python train.py --input="log_mel" --targets=["instrument"] --fused_qkv=false --init="torch_default" --residual_init="zero_last" --eps=1e-08 --precondition_frequency=32 --batch_size=256 --epochs=78.6 --lr_schedule="linear"
Rows from block 9 of a small sound classifier, named by matrix and row number. Rows with one number belong to one neuron. Each number is 128 + 32 x the weight over its row's rms, rounded and kept within 0 to 255. All counts start at 0. After the name is the row's rms in percent of the matrix's.
Before each neuron's rows are labels from the 100 clips, of 14848, where the neuron reaches its highest value: "peak on" is the class under the peak; "top examples" is what is common among them. Only what is clearly more common there than usual is listed. The data: synthesized solo parts of chorales (CocoChorales).
# fc1: first MLP up (model.blocks.9.ff1.fc1.weight, 384x128), inputs 64-127
# fc2: first MLP down (model.blocks.9.ff1.fc2.weight, 128x384, transposed), outputs 64-127

peak on: silence
top examples: viola; violin; note A#4; note A4
fc1.44 125 [105 130 127  72 126 161  69 110  59 190 127 124 103 188 126 110 102 119 134 209 136 110 116  84 109 165  94 112 146  99 153 162 113  90  81 228 115  93 140 134 140 103  82 147 124 116 147 145  66  96 159 137 155 164 122 141 119 124 133 117 116 230  91 142]
fc2.44 123 [178 103 158 122 150 145 150 141 119  97 147 106 156 146 205 175 164 158 160 148 114 129 162 152 165 146 169  86 160 128 166  96 103 118 129 164 126 134 124  90 176 109  92 146 175 137 187 146  98 165  67 152  83  86 125  99 131  98  79 161 186 157 146 146]

peak on: F5
top examples: trumpet; note F5; note D#5; note G5
fc1.234 089 [112 127 140 130 124 162 169 153 106 158  70  43 192 150 156 143  60 145 159  93  93 165 169 135  89 140  88 107 102  93 158 150 132 104 145 155 109 140 125 140 121  88  99 108 150 140 189 131  95  94 120  79 122 174 164 134 105 174  84 154 178 169 120  97]
fc2.234 101 [166  91 168 125 167 159 159 168 133 106 128  97 150 133 170 184 164 139 163 120 123 121 175 147 147 152 162  84 187 145 138  92  93 144 141 174 120 121 130  94 163 113  95 173 166 134 176 150 110 162  64 126 107  65 119  75  89 103 105 142 174 120 175 115]

peak on: F5
top examples: trumpet; note F5; note D#5; note G5
fc1.96 091 [137 139 197 172 118  91 159 174 194  83 214  87 122 106 111 148 172  93 159 132 167 149 133 138 177 127 138 119 127 167 143 135 174 128 110  61 140 112 152  84 122 142 167 132 140 110 100 136 197 130 114  58  61 123 111 129  94 108  96 146 108  89 140 162]
fc2.96 095 [ 63 124 123 157 156  97 134  97 146 160  77  89  96 112  37 122 127 108  80 111 127 125  95 130  99 124 130 147 161 110 137 152 188 138 155  90 151 142  98 139 113 137 157 115 112 153  87  97 129 128 215 140 140 177 143 143 124 154 152 116  78 125 151 103]

peak on: silence
top examples: horn; bassoon
fc1.155 114 [128 132 195 107 146 140 102 124  99 127  60  93 111 161 113 147  86 124 154 157 138  82 194  41 117 166 106  42 133 117 144 114 117 110 128 175 120 109  90 109 110  54 155 121 185 160 136 146  76 124 125 117 124 173 143  84 109 125 126 123 146 176  83  70]
fc2.155 120 [169 111 152 124 136 156 171 167  94  98 160  89 140 149 164 149 154 141 147 170 119 149 167 171 152 167 188 111 165 147 155  98  92 113 119 177 134 154 114  95 156  94  90 155 171 146 191 162  91 134  95 123  79  79 119 111 123 104 104 161 177 145 140 117]

peak on: silence
top examples: trumpet; note F5; note D#5; note G5
fc1.138 086 [129 124 178 193 100 158 162 105 133 173  49  59 149 145 140 138  44 156 141 141  86 140 144 160 114 142  86 132 150 130 159 117 165 152 168 182 144 113 123 147 104 100 113 152 134 160 166 116 136  82  96  70 117  94 140 131 137 134 132 108 108 134  73  65]
fc2.138 075 [195 163 172 145  88 135 123 113 140 106 102 112 133 167 118 128 119  92 135 121 151  68 135 161 154 132 180  82 131  87 150 119 179 158 148 135 107 177 150 114 108 185 133  99 186 130 171 140 134 168 126  89 139 158  92 145 152 128 165 192 130 115 128 189]

peak on: silence
top examples: viola; violin; note A#4; note A4
fc1.355 116 [ 90 125 110 122 114 196  94 138  58 150 107 123 121 153  87  91  98 148  39 119  94 148 102 106 120 139 101 105 170 115 131 116 109 166 116 155 127 129 109 111 169  97  89 142 106 133 137 173  56 135 169 148 164 161 130 194 158 101 114 153 134 177  89 135]
fc2.355 096 [167 115 118  99 153 106 126 158 112 118 144 114 149 157 183 132 153 165 160 151 128 135 157 145 193 146 148 111 103 121 118 157  35  88  99 137 140 147 111 149 119 170  47 160 119 136 166 169 111 141  96 185  77  93  99 128 129  78 112 133 160 133 121 157]

peak on: silence
top examples: violin; note B4; note A#4; note C#5
fc1.344 120 [122 137 167  97  93 168  77 138  78 142  80  75 113 147 112 119  70 141 138 162 125 107 176  59 153 186  66  73 137 141 133 103 156 107 111 189 159 131 104 104 135  41 136 160 102 113 129 163  91 144 134 123 127 174 118 117 109 136 137 107 144 211 110 124]
fc2.344 131 [168  85 146 115 141 138 163 159  86  98 159 114 147 159 163 152 162 137 155 148 131 151 182 179 166 166 195 106 163 138 162 112  82  95 116 156 138 147 113  96 160 122  86 150 168 161 191 165 104 134  99 150  87  84 113 114 128  96  94 163 172 153 126 118]

peak on: silence
top examples: viola; violin; note A#4; note A4
fc1.290 154 [107 137 131  80 111 159 100 110  58 151 137 103 115 159 129 128 112 125 141 178 119  97 122  72 152 188 109  94 147  92 135 119 114  96  75 224 125 131 131 112 117 100 108 152 115 114 131 135  74 111 150 162 126 153 129 132 126 105 117  91 134 197  89 228]
fc2.290 140 [184  86 145  97 133 151 153 145 101  95 165 104 171 158 186 136 161 165 151 174 101 155 166 163 160 148 165 113 144 135 153 104  81 102 108 138 125 157 117 101 178 104  83 139 165 162 175 147 100 137  99 172  99 106  99 118 132  82  78 150 177 154 136 113]

peak on: silence
top examples: trumpet; note F5; note G5; note F#5
fc1.157 092 [118  99 126 120  81 165  90 117  87 119 117 168 116 150 104 111  76 153 100 197  94 108 106 129  95 112  71 132 126 144 113 108 147 126 126 131 124  95 124 136 145 110 144 172  88 164 123  92  93 155 164 136  83 144  94 182 127 128 154 154 139 129  58  51]
fc2.157 090 [166 117 198 114 153 124 133 198 163 118 154 111 159 153 139 166 131 133 188 132 107 136 128 103 141 122 187  71 119 135 175 107 111 110 116 147 137 155 118 125 121  91 161 107 175 115 179 161  84 183  97 124  63 127 128 101 112 119 112 145 205 169 129 192]

peak on: silence
top examples: viola; violin; note A#4; note A4
fc1.35 112 [ 89 115 119 136 161 162 121 137 109 186 131 118 136 132 141  86 123 158 112 115 156 152 128  84 154 147 139 121 154  77  78 126  69 107  78 159 139 132 125  95 124  93  65 138  82 160 149 164  72 130 163 144 196 141 119 165 158 139  91 160 151 134 148 197]
fc2.35 089 [116  96 102  72 151 164 133 136 126 110 137 139 175 116 152 125 141 204 118 129  79 221  88  82 105 115 114 129 127 140  78 188  54 104  60 160  92 110 100 126 163  82  78 141 118 112 134 120  76 157 124 158 125 134 151 114 142 113  92 112 138 165 129 121]

peak on: silence
top examples: viola; violin; note A#4; note A4
fc1.251 092 [ 79 131 107 123 114 127 129 152  60 142 142 116 164 115 103  90 123 187 112 101 159 155 157  88 139 167 126  97 151  74 106 109  89 168 119 152 144 162 139  91 174 109 108 135 130 130 116 173 101 157 156 123 178 147 123 168 136 128 107 143 201 176 138 140]
fc2.251 076 [134 124 114  82 139 160 115 158 145 100 142  99 142 126 125  92 138 178 127 151 130 186 109 110 120 127 101 126 106  98  51 180  85 117  86 151  80 112 155 121 112  86  74 131  95 132 155 147  91 140 143 178 130 111 150 145 114  51  89 128 159 135 115 118]

peak on: silence
top examples: trumpet; note F5; note G5; note D#5
fc1.133 123 [149 139 201 103 133 110 166 149 145 106 155  81 122 154 148 157  89  94 181 117 141 140 170 102 156 146 167  78 148 130 143 112 114 161 103 147 100 119 131  85 128  14 117  94 192 192 169 164  94 140 124  39  78 170 112 115 157 112  98 174 133 105 148 138]
fc2.133 104 [164 145 146 148 126 181 170 122  83 107 188  62 110 151 117 127  97 141 133 140 117 149 164 150 129 202 123 139 123 103 211  93 134 124 137 195 164 142 101 156 110 116  66 142 134 139 160 147 106 110  84  86 115  76 148 117 140 145 120 192 158 142 108  58]

peak on: silence
top examples: viola; violin; note A#4; note A4
fc1.83 086 [ 87 129 122 115  95 148 133 109  70 162 116 213 128 102  66  77  59 173  65 108 156 135 153 118 144 179 143  89 150  93 104  86 144 139 106 155 150 150 126 137 138 113 113 178 101 134 112 130  88 107 142  91 168 149 116 184 178  89 131 148 127 168  67 115]
fc2.83 064 [132 107 114 105 148 108 124 193 120  78 165 120 179 160 170 140 162 157 168 139 124 126 132 133 157 134 182 102 123 162 110 157  63 153 145 168 132 126 152 142 136 129  74 152 126 153 126 167 109 178 109 183  63 116 129 107  90  92  93 111 173 156 125 192]

peak on: silence
top examples: trumpet; note F5; note G5; note D#5
fc1.64 095 [114 165 169  87 122 166 158 166 128  95 101 117  90 140 111 152 118 101 184 150 113  98 105 117 136 113 165  72 108 160 147 107  91 193 174 145 131 136 165  76 116  60 143  84 179 147 160 162 150 146 128  70  76 144 143 134  97 134 123 165 159 107 167  91]
fc2.64 085 [149 154 141 144 122 181 155  90  99  96 164  75 116 151 127 114  92 139 135 139  98 135 189 172 145 178 136 162 117  91 195  90 145 125 163 188 138 155 111 145 112 119  88 151 115 143 162 161 115 133 118  65 112 101 176 168 180 122 122 179 156 137  88  57]

peak on: silence
top examples: violin; viola; note A4; note A#4
fc1.193 156 [103 143 136  73 103 138  93 110  42 137 122  86 129 146 109 119 100 131 120 164 151  90 194  49 173 167 117  94 154 108 152 123 110 107  86 198 144 129 128 130 120 125 118 169 108 125 100 149  72 115 169 140 140 159 124 145 123 114 117  89 125 196  86 208]
fc2.193 131 [178  88 152 110 141 142 143 147  98  96 162 113 155 151 188 143 174 151 154 165 120 155 168 151 154 150 182  99 145 126 160 114  81  77 105 150 128 154 104 104 162 115  62 148 161 148 186 154 106 133  91 161 100  90 105 114 129  81  90 147 171 149 133 119]

peak on: silence
top examples: violin; note B4
fc1.205 104 [125 104 112 148  63 163 104 151  57 132 137 148 174 151  99 124  67 110 122 130 131 112 184 130  75 120  24 167 103 182 106 128 145 141 114 179 114 114 129 139 107 119  84 192  87 121 135  98 121 179 168 151 113 127 133 140 160 105 124  99 143 173 116  99]
fc2.205 121 [154  91 158  86 158 148 142 168 139 104 121 107 158 148 186 149 173 150 203 152 132 121 130 137 169 101 177  62 168 121 143 121 113 113 108 155 132 133 128  88 158 122 130 140 183 134 174 147  82 138  63 159  90 100 109  68  97 107 111 152 172 154 118 167]

peak on: silence
top examples: trumpet; note F5; note G5; note D#5
fc1.129 103 [125 115 119 157 104 152 107 139 130  77 136 116 161 107  93 170 134 101  67 111  19 156 160 141  73 157 183 138 134 115 158 124 166 116 127  79 123 132 101 127  97 104 172 120 125 181 118 116  84 190 143 117 116 211 138 173 144 106 187 169 147 146 133 121]
fc2.129 097 [109 162 129 120  58  80 174 138 140 148 134 110  92 102  84 136 128 133 146  84 202 126 146 118 119 186  77 128  72 114 107 169 159  98 141 140 101  96 175 148  98 174 113 116 117 143 105 127 174  95 164  62 151 144 149 168 112 128 125 109  80 116  94 114]

peak on: silence
top examples: trumpet; note F5; note D#5; note G5
fc1.246 113 [124 168 165 101  89 144 103 113  78 109  56  84  89 141 109 171  84 103 113 146  73 109 129  86 138 164 115  84 153 130 209 108 147 154 131 196 124 157 130 138 111  87 167 109 182 159 130 118  60 152 144  85 123 181 149 136 162 147 103  99 122 177 104 174]
fc2.246 117 [171 113 172  92 130 157 161 144 101  66 184  92 157 159 147 166 144 150 171 135  91 137 190 177 146 175 173 105 141 155 180 100 106  95 115 170 146 141 106 116 150 103  86 152 175 159 175 164 131 143  96  98  88 102 112 104 100 118  93 150 152 148 132  57]

peak on: silence
top examples: viola; violin; note A4; note A#4
fc1.312 119 [111 126 115  57 155 124  96 133  58 133 115 109  73 157 128 121  92 147 140 163 110 125 110  44 157 166 134  92 121 114 122 107  91 108 109 191 107 128 121  97 130 106 134 143 122 171 135 103  84 129 157 149 153 141 146 157 124 115  89 130 150 179 159 226]
fc2.312 113 [175 125 154 108 137 154 124 130  93  81 184 107 158 137 190 134 158 174 152 158  97 145 181 167 139 155 145 112 131 130 135  89  65 101 119 157 140 159 108 102 150 106  68 150 148 138 180 172 135 145  92 159  61 114 109 128 132  75  86 130 171 139 116 107]

peak on: silence
top examples: oboe
fc1.191 101 [ 91 175 127 111  92 132 126 121  76  95  89  92  55  92 129 123 128 123 179 124 103 122 116  73 166 149 102 108 120 101 141 104 129 139 116 193 127 132 154 119 117  62 151 115 142 193 136 127  45 160 167 105 133 137 142 128 206 131  80 170 145 173  92 193]
fc2.191 107 [183 142 189  79 139 161 126 135 114  57 179  70 134 186 136 153 147 162 159 159  53 161 177 161 121 173 160 114 128 155 130 118 108  94  86 183 118 157  96 122 124  69  88 130 159 154 169 169 108 137 102 119 102 128 131 129  96 106  92 167 155 150 122  50]

peak on: silence
top examples: bassoon; note C#4; trombone; note G#3
fc1.269 117 [ 93 159 144 135 123 150 151 149 127 129  63  63 168 164 101 151  48 109 125 143  83 159 191  81  65 133 122 100 133 124 184 124 118 136 202 156 161 159 118 138 107 120 137 149 179 195 180 131  94 153  90 120 142 143 173 147 136 138 100 126 128 134  59  52]
fc2.269 114 [184 125 171 103 104 156 143 149 108  85 162  92 120 149 166 158 170 144 154 154 136 153 157 149 150 170 170  87 116 105 157 106 101  90 132 158 106 157 137 110 145 105  87 148 176 144 198 153 112 106 123  87  93  80 114 102 118  97 104 183 195 146 139  95]

peak on: silence
top examples: flute
fc1.369 117 [111  90 153  68 114  92 120 137  55 126 122 175  96 180 109 135 109 125 116 104 153  95 113  79  99 158 110 115 158 147 120 106 124 156  80 181 109 127 126 122 145 110 173 141 152 175 127 107  72 209 171 142 115 149 120 121 106 114 117 109 127 167  90 147]
fc2.369 122 [160  84 167 125 177 144 135 159 120 114 154 103 142 153 160 162 139 139 142 158  97 144 161 158 158 128 196 101 158 148 176  90  79  87 123 145 161 164  91 120 152 100  90 149 153 150 169 184 113 140  95 155  64  84 102 108 117 121 108 152 188 144 148 100]

peak on: silence
top examples: viola; violin; note A#4; note A4
fc1.141 110 [119 150 131 112 132 120 170 136 150 114  99 153  82 133 157 116 155 116 195 134 180  84 164  94  90 128  93  82 142 119 118 140  72 128 152 158 104 134 110  57 105 102 117  95 193 150 174 193  98 119  94 125  78  35 100 147 128 110 123 104 152  77 123 170]
fc2.141 104 [157 108 166 140 169 146 152 162  84 135 146 120  95 158 196 136 124 159 172 146 149 120 166 162 161 165 161 121 162 110 128  84  93 163 140 210 130 147 144 105 148  98  96 175  90 130 183 134  72  97  92 117  98  69 143 113 141  94 139 157 168 132 117 114]