A small sound classifier, trained from scratch.
Model: 3.85M parameters, arch conformer, layers 12.
Rows from block 5 of a small sound classifier, named by matrix and row number. Rows with one number belong to one neuron. Each number is 128 + 32 x the weight over its row's rms, rounded and kept within 0 to 255. All counts start at 0.
After each neuron's rows are labels from the 100 clips, of 14848, where the neuron reaches its highest value: "strongest on" is what is common among them. Only what is clearly more common there than usual is listed. The data: synthesized solo parts of chorales (CocoChorales). In brackets: how many of the 100, against the usual share in percent.
# fc1: second MLP up (model.blocks.5.mlp.fc1.weight, 384x128), inputs 0-127
# fc2: second MLP down (model.blocks.5.mlp.fc2.weight, 128x384, transposed), outputs 0-127

fc1.296 [110 160  95  60  95  49  68 108  89 145 111 215 119 153 114 158 120 115 167 149  99  89  78 115 107 128 156 151 112  55 129 134 106 125 181 120 138 146 121 169  77 125  78 120 128  90 138 158 109  76 124 133 126 137 185 116  91 137 159 132 178 132 151 158 127 102 116 107  87 118  88 123 116 154 174 192 145  90 139  87 172 149 112 132 155 161  94 139 137  93  91 140 126 160 106 121 138 116 191 122 173 154 125 140 160  97 150 171  93 158  98 116 101 109 105 132 119  76  81 109 168 114 164 138  57 134  88 187]
fc2.296 [162  42 136 157 111 112 144 169 140 113 128 165 130 141 106  89 138 110 120 131 126 135 205 166 137 121 154 133 159 120 112 106 149 133 176 100  68 112 126  75 144  86 125 180 149 127 167  70 100 141 127 116 125 136 151 125 158  84 201 106 117 174  83 109 112 137 180 156 119 124 148  80 149 177 146 190 186  96 141 112 111 148 198 147 114 141 132 161  94  64 152 136 130  92 108  95 126 133 111  92 128  80 141 143 104 141 134 158  98 130  94  98 223 100 107 174 111 107 107 136 108 155 131 169  78 148  55  91]
strongest on: violin (66 vs 13.8); note A#4 (31 vs 10.8); note B4 (25 vs 9.1)

fc1.285 [ 76 124 117 158  51 105 135 108 101 117 148 152  99 138 100  65 165  96 139 147 151 141 104  21 150 144 155  98 100  75 119 114  59 137 151  95 161 118 146  89 125 102 129 179 145 134 177  80 137  81 119 165 137 144 121 139 101 138 126 128 124 124 121 165 119  92 248  90 147  73 142 125 118 134 123 130 181 120 135 182 163 134 104 103 137 113 108 128 133 149 123 117 147 139  90 123 131 166 125  77 162 106 135 111 146 184 156 118 109 123 112 127  88 109 209 152 103 111  69  88  76 154 174 141  95 136 149 153]
fc2.285 [159 165 152 190 129 139 172 124 135 137 115 118  62 143  74 124 126 169 135  97 147 132 179 166 147 149 173 118 183 185 115 112 193  77 123  87  67 182 116  81 129 177 119 138 122 160 122 106 145 147 123 155 151  78 164 128  90 114 129 146 122 141 172  75 128 157 138 169 137  81 136 134 146 114 142 143  86 123 133 159  64 155 110 120 111 139 164 111 103 115  99  85 142  67 153 167 109 141 145 156 142 114 168 117 126  91  45  73 146 150 102 158 137  96  93  76 160 124 127 109 194 110  93 173 153  57 126 116]
strongest on: viola (51 vs 8.7); violin (48 vs 13.8); note A#4 (40 vs 10.8); note A4 (33 vs 8.2)

fc1.368 [111 129 110 104  97  88 138  79 121 144 109 171 118 162 101 155 133 103 159 154 134 101  53  91 125  96 181 159 172  18 133 163 130 155 194  92 125 153 151 151 104 100 115 103 109  89 161 164 113 119 172 121 124 106 120 135  66 116 141 154 209 137 169 143 109 155 156  85  90  86 102  89 135 142 135 156 139 117 157 100 198  87 110 123 144 150 114 169  97 135 133 109 109 174  99 161 128 103 125 101 129 134 120 105 162 132 145 126 126 150 118 106 138  72 139 162 106  53  65 110  99 200 156  93  99 173 136 156]
fc2.368 [177  95 120 182  55 123 178 148 145  84 121 148  80 128 105 122 124 103 147 157 132 165 212 203 100 142 169 142 171 186 114 107 148 122 156  63  64 135 114  55 119 117 112 149 180 112 193 107 113 127 137 117 110 147 132 133 145 108 175  94 121 184 140  97  84 120 167 155 117  89 156 103 135 126 143 124 177 125 111  84 124 138 156 140 121 113 130 148 156 129 134 105 146  85  98 154 106 125 154 131 161 127 124 157 116  96 123 135 109 149 101  94 185  97  91 144  83  75  68 148 144 139 117 135  64 124  48  92]
strongest on: violin (64 vs 13.8); viola (35 vs 8.7); note A4 (30 vs 8.2); note A#4 (27 vs 10.8)

fc1.147 [153 156 126  72 110  80 118 127 124 113 134 153  79 132 111 104  89 119 138 173 115  41 139 132 106 109 158 162 161  80 124 137 102 147 206  85 148 138 121 147  63 137  76  92 129 117 110 159  91  95 141 101 121 149 177 127  90 160 142 128 213 151 152 128 115 119 135 122 129 141 122 136 116 144 124 114 121  96 141  81 207 153 111 109 129 214 141 124 143 184  88 151 113 172 153 117 131 116  53 150 180 114  78 134 136 118 137 137 122 159  76 143 104  94  58  90 118  85  93 128 150 164 126 110  79  70 110  96]
fc2.147 [195  54 162 195 107 110 133 137 141 116  97 142  95 128 107 114  78 111 116 165 146 101 180 188 147 108 128 156 151 115 140 117 174 126 181 133 119 156  99  96 143  98 119 134 191 100 141  61  76 100 151 112 134 170 195 115 171  95 179  65 149 173  78  94 137 119 156 143  84 127 179 109 142 153 135 162 206 127 130 129  96 176 154 138 139 113 135 113 131  79 135 115 143 106 114 165 107 141 122 113 156 109 157 155 116  95 126 152 123 120  90 112 176 149 100 169 120 134  99 151 117 134 103 111  91 121  32  72]
strongest on: viola (57 vs 8.7); violin (42 vs 13.8); note A#4 (40 vs 10.8); note A4 (37 vs 8.2)

fc1.343 [131 183 146 119  62 108 134 134 133 145 170 150  88 146 121  76 191 109 142 134 159 149  96  43 165 109 166  89 132 120  95 122  87 113 187  97 186 123 138  92 144  79 115 165 104 169 191  90 117 105 132 198 137 109 130 159  86 132 115 163 142 117 120 141 127 130 213 100 145  71 127  87 115 125 118 117 160  99 132 163 132 152 120 125 141  88 101 104  64 125 135 144 124 145 125 118 103 162 122  82 138  64 128 134 162 177 121 106  96 125 133 112 111 122 219 151  86 122 108  79 104 134 179 138 101 120 177 180]
fc2.343 [147 192 159 149 134 116 201 112 116 140 120 116  70 145  88 158 151 152 129  86 151 117 160 143 158 151 154 107 149 158 133 118 166  94 134 108  78 192  84  72 127 169 124 138  87 141 115 114 139 155  99 146 128  74 173 135  75 141 114 130  93 126 152  86  95 132 151 142 185  74 131 150 117 147 125 109  66 168 141 168 105 160  94 105 122 172 180 120 137 149  75  54 138  79 167 161  79 153 162 158 115 115 160 128 157  94  83  76 140 143 113 158 136 106  80  61 166 140 138 122 147  96 127 154 177  74 133 172]
strongest on: violin (63 vs 13.8); viola (36 vs 8.7); note A#4 (32 vs 10.8); note A4 (25 vs 8.2)

fc1.44 [120 141  97  49 116  73 131 114  89 140 123 193 152 165 127 123  97 111 141 190 121 121  68 118 104  70 196 161 146  74 152 131 100 128 221 113 133 139 116 160 122  93 114 105 127  91 147 166 135 110 148 111 132 111 194 129 124 116 175 149 190 146 166 164 139 109 145 115  82 147 111 103 116 163 137 211 155  90 129  63 159 102 129 143 122 153  97 133 137  99 118 135 147 148  95 109 138 109 160 124 139 102 130 118 109 108 186 147 117 100 104 112 123 113  94 200  72  65 106  83 125 139 160 119  84 111 118 193]
fc2.44 [172  75 154 173  92 133 181 140  96  91 106 140  88 109 112 125 135 114 154 117 117 142 195 197 132 160 148 142 176 188 116 109 172 100 154  69  63 141 139  59 117 113 110 177 148 115 157  75 109 134 149 122 114 139 106 128 143 116 163  93 131 194 125 115 101 131 170 142 120  95 149  98 126 106 157 109 161 111 112 108  87 163 196 148 132 132 176 175 142 100 142 124 129  82 113 162 131 141 131 103 147 122 153 166 108  93 139 136 120 162  71 101 209 106 127 138 106  70  90 152 138 124 133 141  37 128  68  88]
strongest on: violin (96 vs 13.8); note B4 (26 vs 9.1)

fc1.145 [153 127 178 196 125  94 205 112 114 135  87  96 161 132 110 155  83 109 175 139  95 126 154 171 166 109 167 143 152  98 122 134 201 124 117  65  65 146 111 104 205 109 121 123 102 126 168 136 143 164 162 173 122 129 105 105 157  98 118 139 179 135 124  82 116 175 131  78 135 134 157 115 119 111 130 123 112  89 132 128 149 150 175 149  94 113 158 177  78 107 133 135 125  66 139 170 118 103 116  81 102  77  84 149 118  79 144 120 196  99 113 164 159 136  73 186 134 127 106 103 137 127 138  66 121 124  90  63]
fc2.145 [137  77 108  74  73 104  84 186 168 112 129 176 158  92 108 142 124 125 135 187 142 143 109 176  85 149 141 185 149 127 151  67  97 145 156 114 196 104 116  64  84  91 126  85 135 125 178 116 121 136 110  91 115 125 119 125 154 209 102 135 113 136  91 131 104  73 147 133  76 141 135 133  88 139 136  82 162 145 110 104 102 110 140  80 160 125 166 131 154 127 144 198 124 168  88 133 156 170 153 223 139 155  86 132  90 154 124 111 127  72 106 169 120 140 147 169  60 100 116 158 129 136 131 108 106 106 133 146]
strongest on: viola (50 vs 8.7); violin (48 vs 13.8); note A#4 (41 vs 10.8); note A4 (33 vs 8.2)

fc1.176 [160 161  97  44  88 107  95 129  98  95 148 191 118  92 121 124 140  76 153 154 131  70 107 102 114 167 152 178 138  83 154  95 123 165 161 111 173 107 152 153  72 164  56 135 127  63 122 140 110 102 138  80 132 108 123 117  67 188  94 148 117 148 157 130  79 131 125 137  87 115 129  96 114 131 110 124 110 136 143  70 209 110 121 112 123 200 143 148 187 181  90 161 128 198 126 154 137  96 114 147 166 123  57 122 157 131 140 117 140 133 112 121  97  78 100 141 118  82  96 131 155 163 131 126 133 122  97 138]
fc2.176 [134 111 115 175  75 111 183 138 148 128 124 161  91 128  91  70 129 106 142 134 118 150 202 147 155  94 147 155 173 113 131 120 146 145 177 112  96 143  83  87 189 113 130 148 191 121 191  84 105 113 121 117 146 153 182  99  98  39 194 114 160 177  94  97 129 135 191 115 115 140 145  83 143 170 156 169 165 113 146 167 122 166 123 166 136 126 127 159 112  99 127 106 131  74 104 131 121 126 158  66 144 106 138 139 137 100 124 151  88 142 127 101 213 106  88 180 103 143  86 114 113 140 134 133  92 140  91  68]
strongest on: viola (56 vs 8.7); violin (43 vs 13.8); note A#4 (39 vs 10.8); note A4 (38 vs 8.2)

fc1.96 [104 121  99  98  51  74 123  99 119 156 118 164 137 124 111 155 159  69 162 116 156 110  75 118 106 134 159 157 137  59 180 158  75 164 128 107 169  98 132 154  90 120  81 132 114  77 139 131 140 134 117  91 133 101  88 119  46 166  94 132 181 133 151 147  90 177 161  67  56 112 129 102 122 149 104 132 129 135 165 112 175 115 106 139 149 160 121 173 130 205 114 113 146 148 107 124 156 117 102 113 129 145  99  78 152 176 121 128 130 142 151 117 133  64 142 115  69  91  62 139  98 209 121 161 134 129 141 128]
fc2.96 [153 138 126 182  89  91 219 124 115 141 116 134  94 139  94 106 165 119 145 109 119 147 192 157 114 104 154 149 188 138 114 127 159 127 151  80  49 134  90  87 174 136 105 158 174 110 197 156 128 120 148 139 120 105 153  98 107  65 180 127  85 162 137  50 135 157 172 145 133 112 137  90 136 151 157 143 152 112 102  92 109 127 165 173 113 110 101 123 131 106 119  64 145  73 123 150 131  86 203 127 152 137 134 160 175  99  91 148  86 168 144  85 188  97  84 143 124 112  92 112 129 145 131 131 106 153  70 146]
strongest on: viola (55 vs 8.7); violin (44 vs 13.8); note A4 (39 vs 8.2); note A#4 (39 vs 10.8)

fc1.248 [157 146 180 178 165 111 172 157 106 114  67  89 162 166  97 158  78 139 159 115 117 143 103 136 113  62 158 120 166 122 124 130 178 117  78 111  68 175  65 107 137 131 144 114 130 140 172 204 113 109 167 130  97  98 126 106 143 124 163 126 108 107  77  89 175 173 145 121 156 120 104 143 104 142 129 111 102 141 149 117 144 154  87 123 127 124 204 133  94  86 133  66 104  86 166 164 139  90  96 114 114 117 161 156 118  70 174 141 191 111  88 127 156 134 108 212 108 129  83  79 102 106 155  82 128 138 124 147]
fc2.248 [127 120 122  70 104 114  71 172 135 126 144 204 139 115  87 137 103 108  94 205 131 153 146 162  82 113 115 153 129 142 101  97  54 144 170 124 207 137 140  85  24 115 116 109 135 114 161 150 110 176 106 106 110 119 100 169 137 131 124 110 147 122 135 137 108  92 111 158 103 151 124  81 109 157 103 150 177 159 112 100 110  84 169 117 164 121 105 165 134 102 165 184 136 153  94  86 158 173 136 214 153  97  99 121 101 149 107 128  95  66 104 164 112 160 134 196 108  88 134 115 123 117 145 146  97  90 140 132]
strongest on: violin (63 vs 13.8); note A#4 (29 vs 10.8); note B4 (28 vs 9.1); oboe (25 vs 7.1)

fc1.102 [120 156 153 141 134 147 120 127 152 205 130 101 111 129  55 137 104 117 125 136 114 116 106  94 173 154 104 160 191 155 126 120 106 108 158 152 111 150 108  95 163  75 136 119  94 119 150 132 158 156 162 103 168 100 100 128 102  94 139  72 108 148 173 132 143 153  88  67 115 156 161  73 203 180 154 185 131 156 119 112 100 110 152 191 168 108  17 131  95 124 135 106 145  94 183 105 138 149 148 189 125 133 122  90 162 133 100 157 109 172 146 117 138 146  88  54 158 103 103 138 157 123 104 166  81 129  96 145]
fc2.102 [126 154 144 142 110 140 150  86 138  56 144  44 113 130 182 118  96 130 148 127 151 165 132 106 107 131 134  97 106 204 165 174 141 104  75 110  92 109 151 188 125 189 115 122 151 159 129 121 147 114  76 175 133 109 124 132 106 131 129 148  71 144 163 113  68 144 135 158 167  73 128 111 116  49 122  58 154  68 120 129 143 132 156  78  71 110 143  80 166 177 103 116  96 132  91 142 130 107 134 100 127 162 116 121 163 102 134 121 143 206 124  84 105 108 186  95 155 169 153 145 102 108 142 105 173 164 100 120]
strongest on: violin (68 vs 13.8); note A#4 (36 vs 10.8); viola (31 vs 8.7); note B4 (27 vs 9.1)

fc1.287 [159 128 116 128  70  61  99 116 123 115 123 184  85  99 139  77 188 123 130 117 150 177 123 160  86 122  94 151  80 171 128 127  90  87  51 145 126  95 100 144  74 145 104 127 138 150 149 149 173  89 144  98 110  97  93 108 140 119 105 112 119 129 117  65 115 136 148 154 115  93 135 123  83 159 113 100 149 109 131 104 160 167  95 127 107 157 172 109 155 172  79 122  74 172 138 156 168 131 163 133 200 176 170 116 185 104  81 128 111 199 122 105 119  75 166 119 121 112 140 180  63 106  87 120 158 110 100 160]
fc2.287 [126  74 116 165 163 131 144 154 126 153 147 155 186 159 119 162 102 114 111 115 131  84 124 102 106 127  90 127 156 146 138 130 128 161 192 113 121 148 113 135 191  81 138 184 135 112  91  64  64 162 110 120  98 123 147 164 175  92 188 122 131 123 143 135 140 151 118  98 134 177 120 101 206 176 117 170 101 151 149 134 104  88 189 110 126 162  61 167  83  70 182 106 160 107 154 105 108 154  79  95  80  58 129 110  71 142 151 152 130  74 154 134 189 130  93 139 146 148 113  83 157 121 149 142 110 113  97 124]
strongest on: viola (51 vs 8.7); violin (48 vs 13.8); note A#4 (39 vs 10.8); note A4 (33 vs 8.2)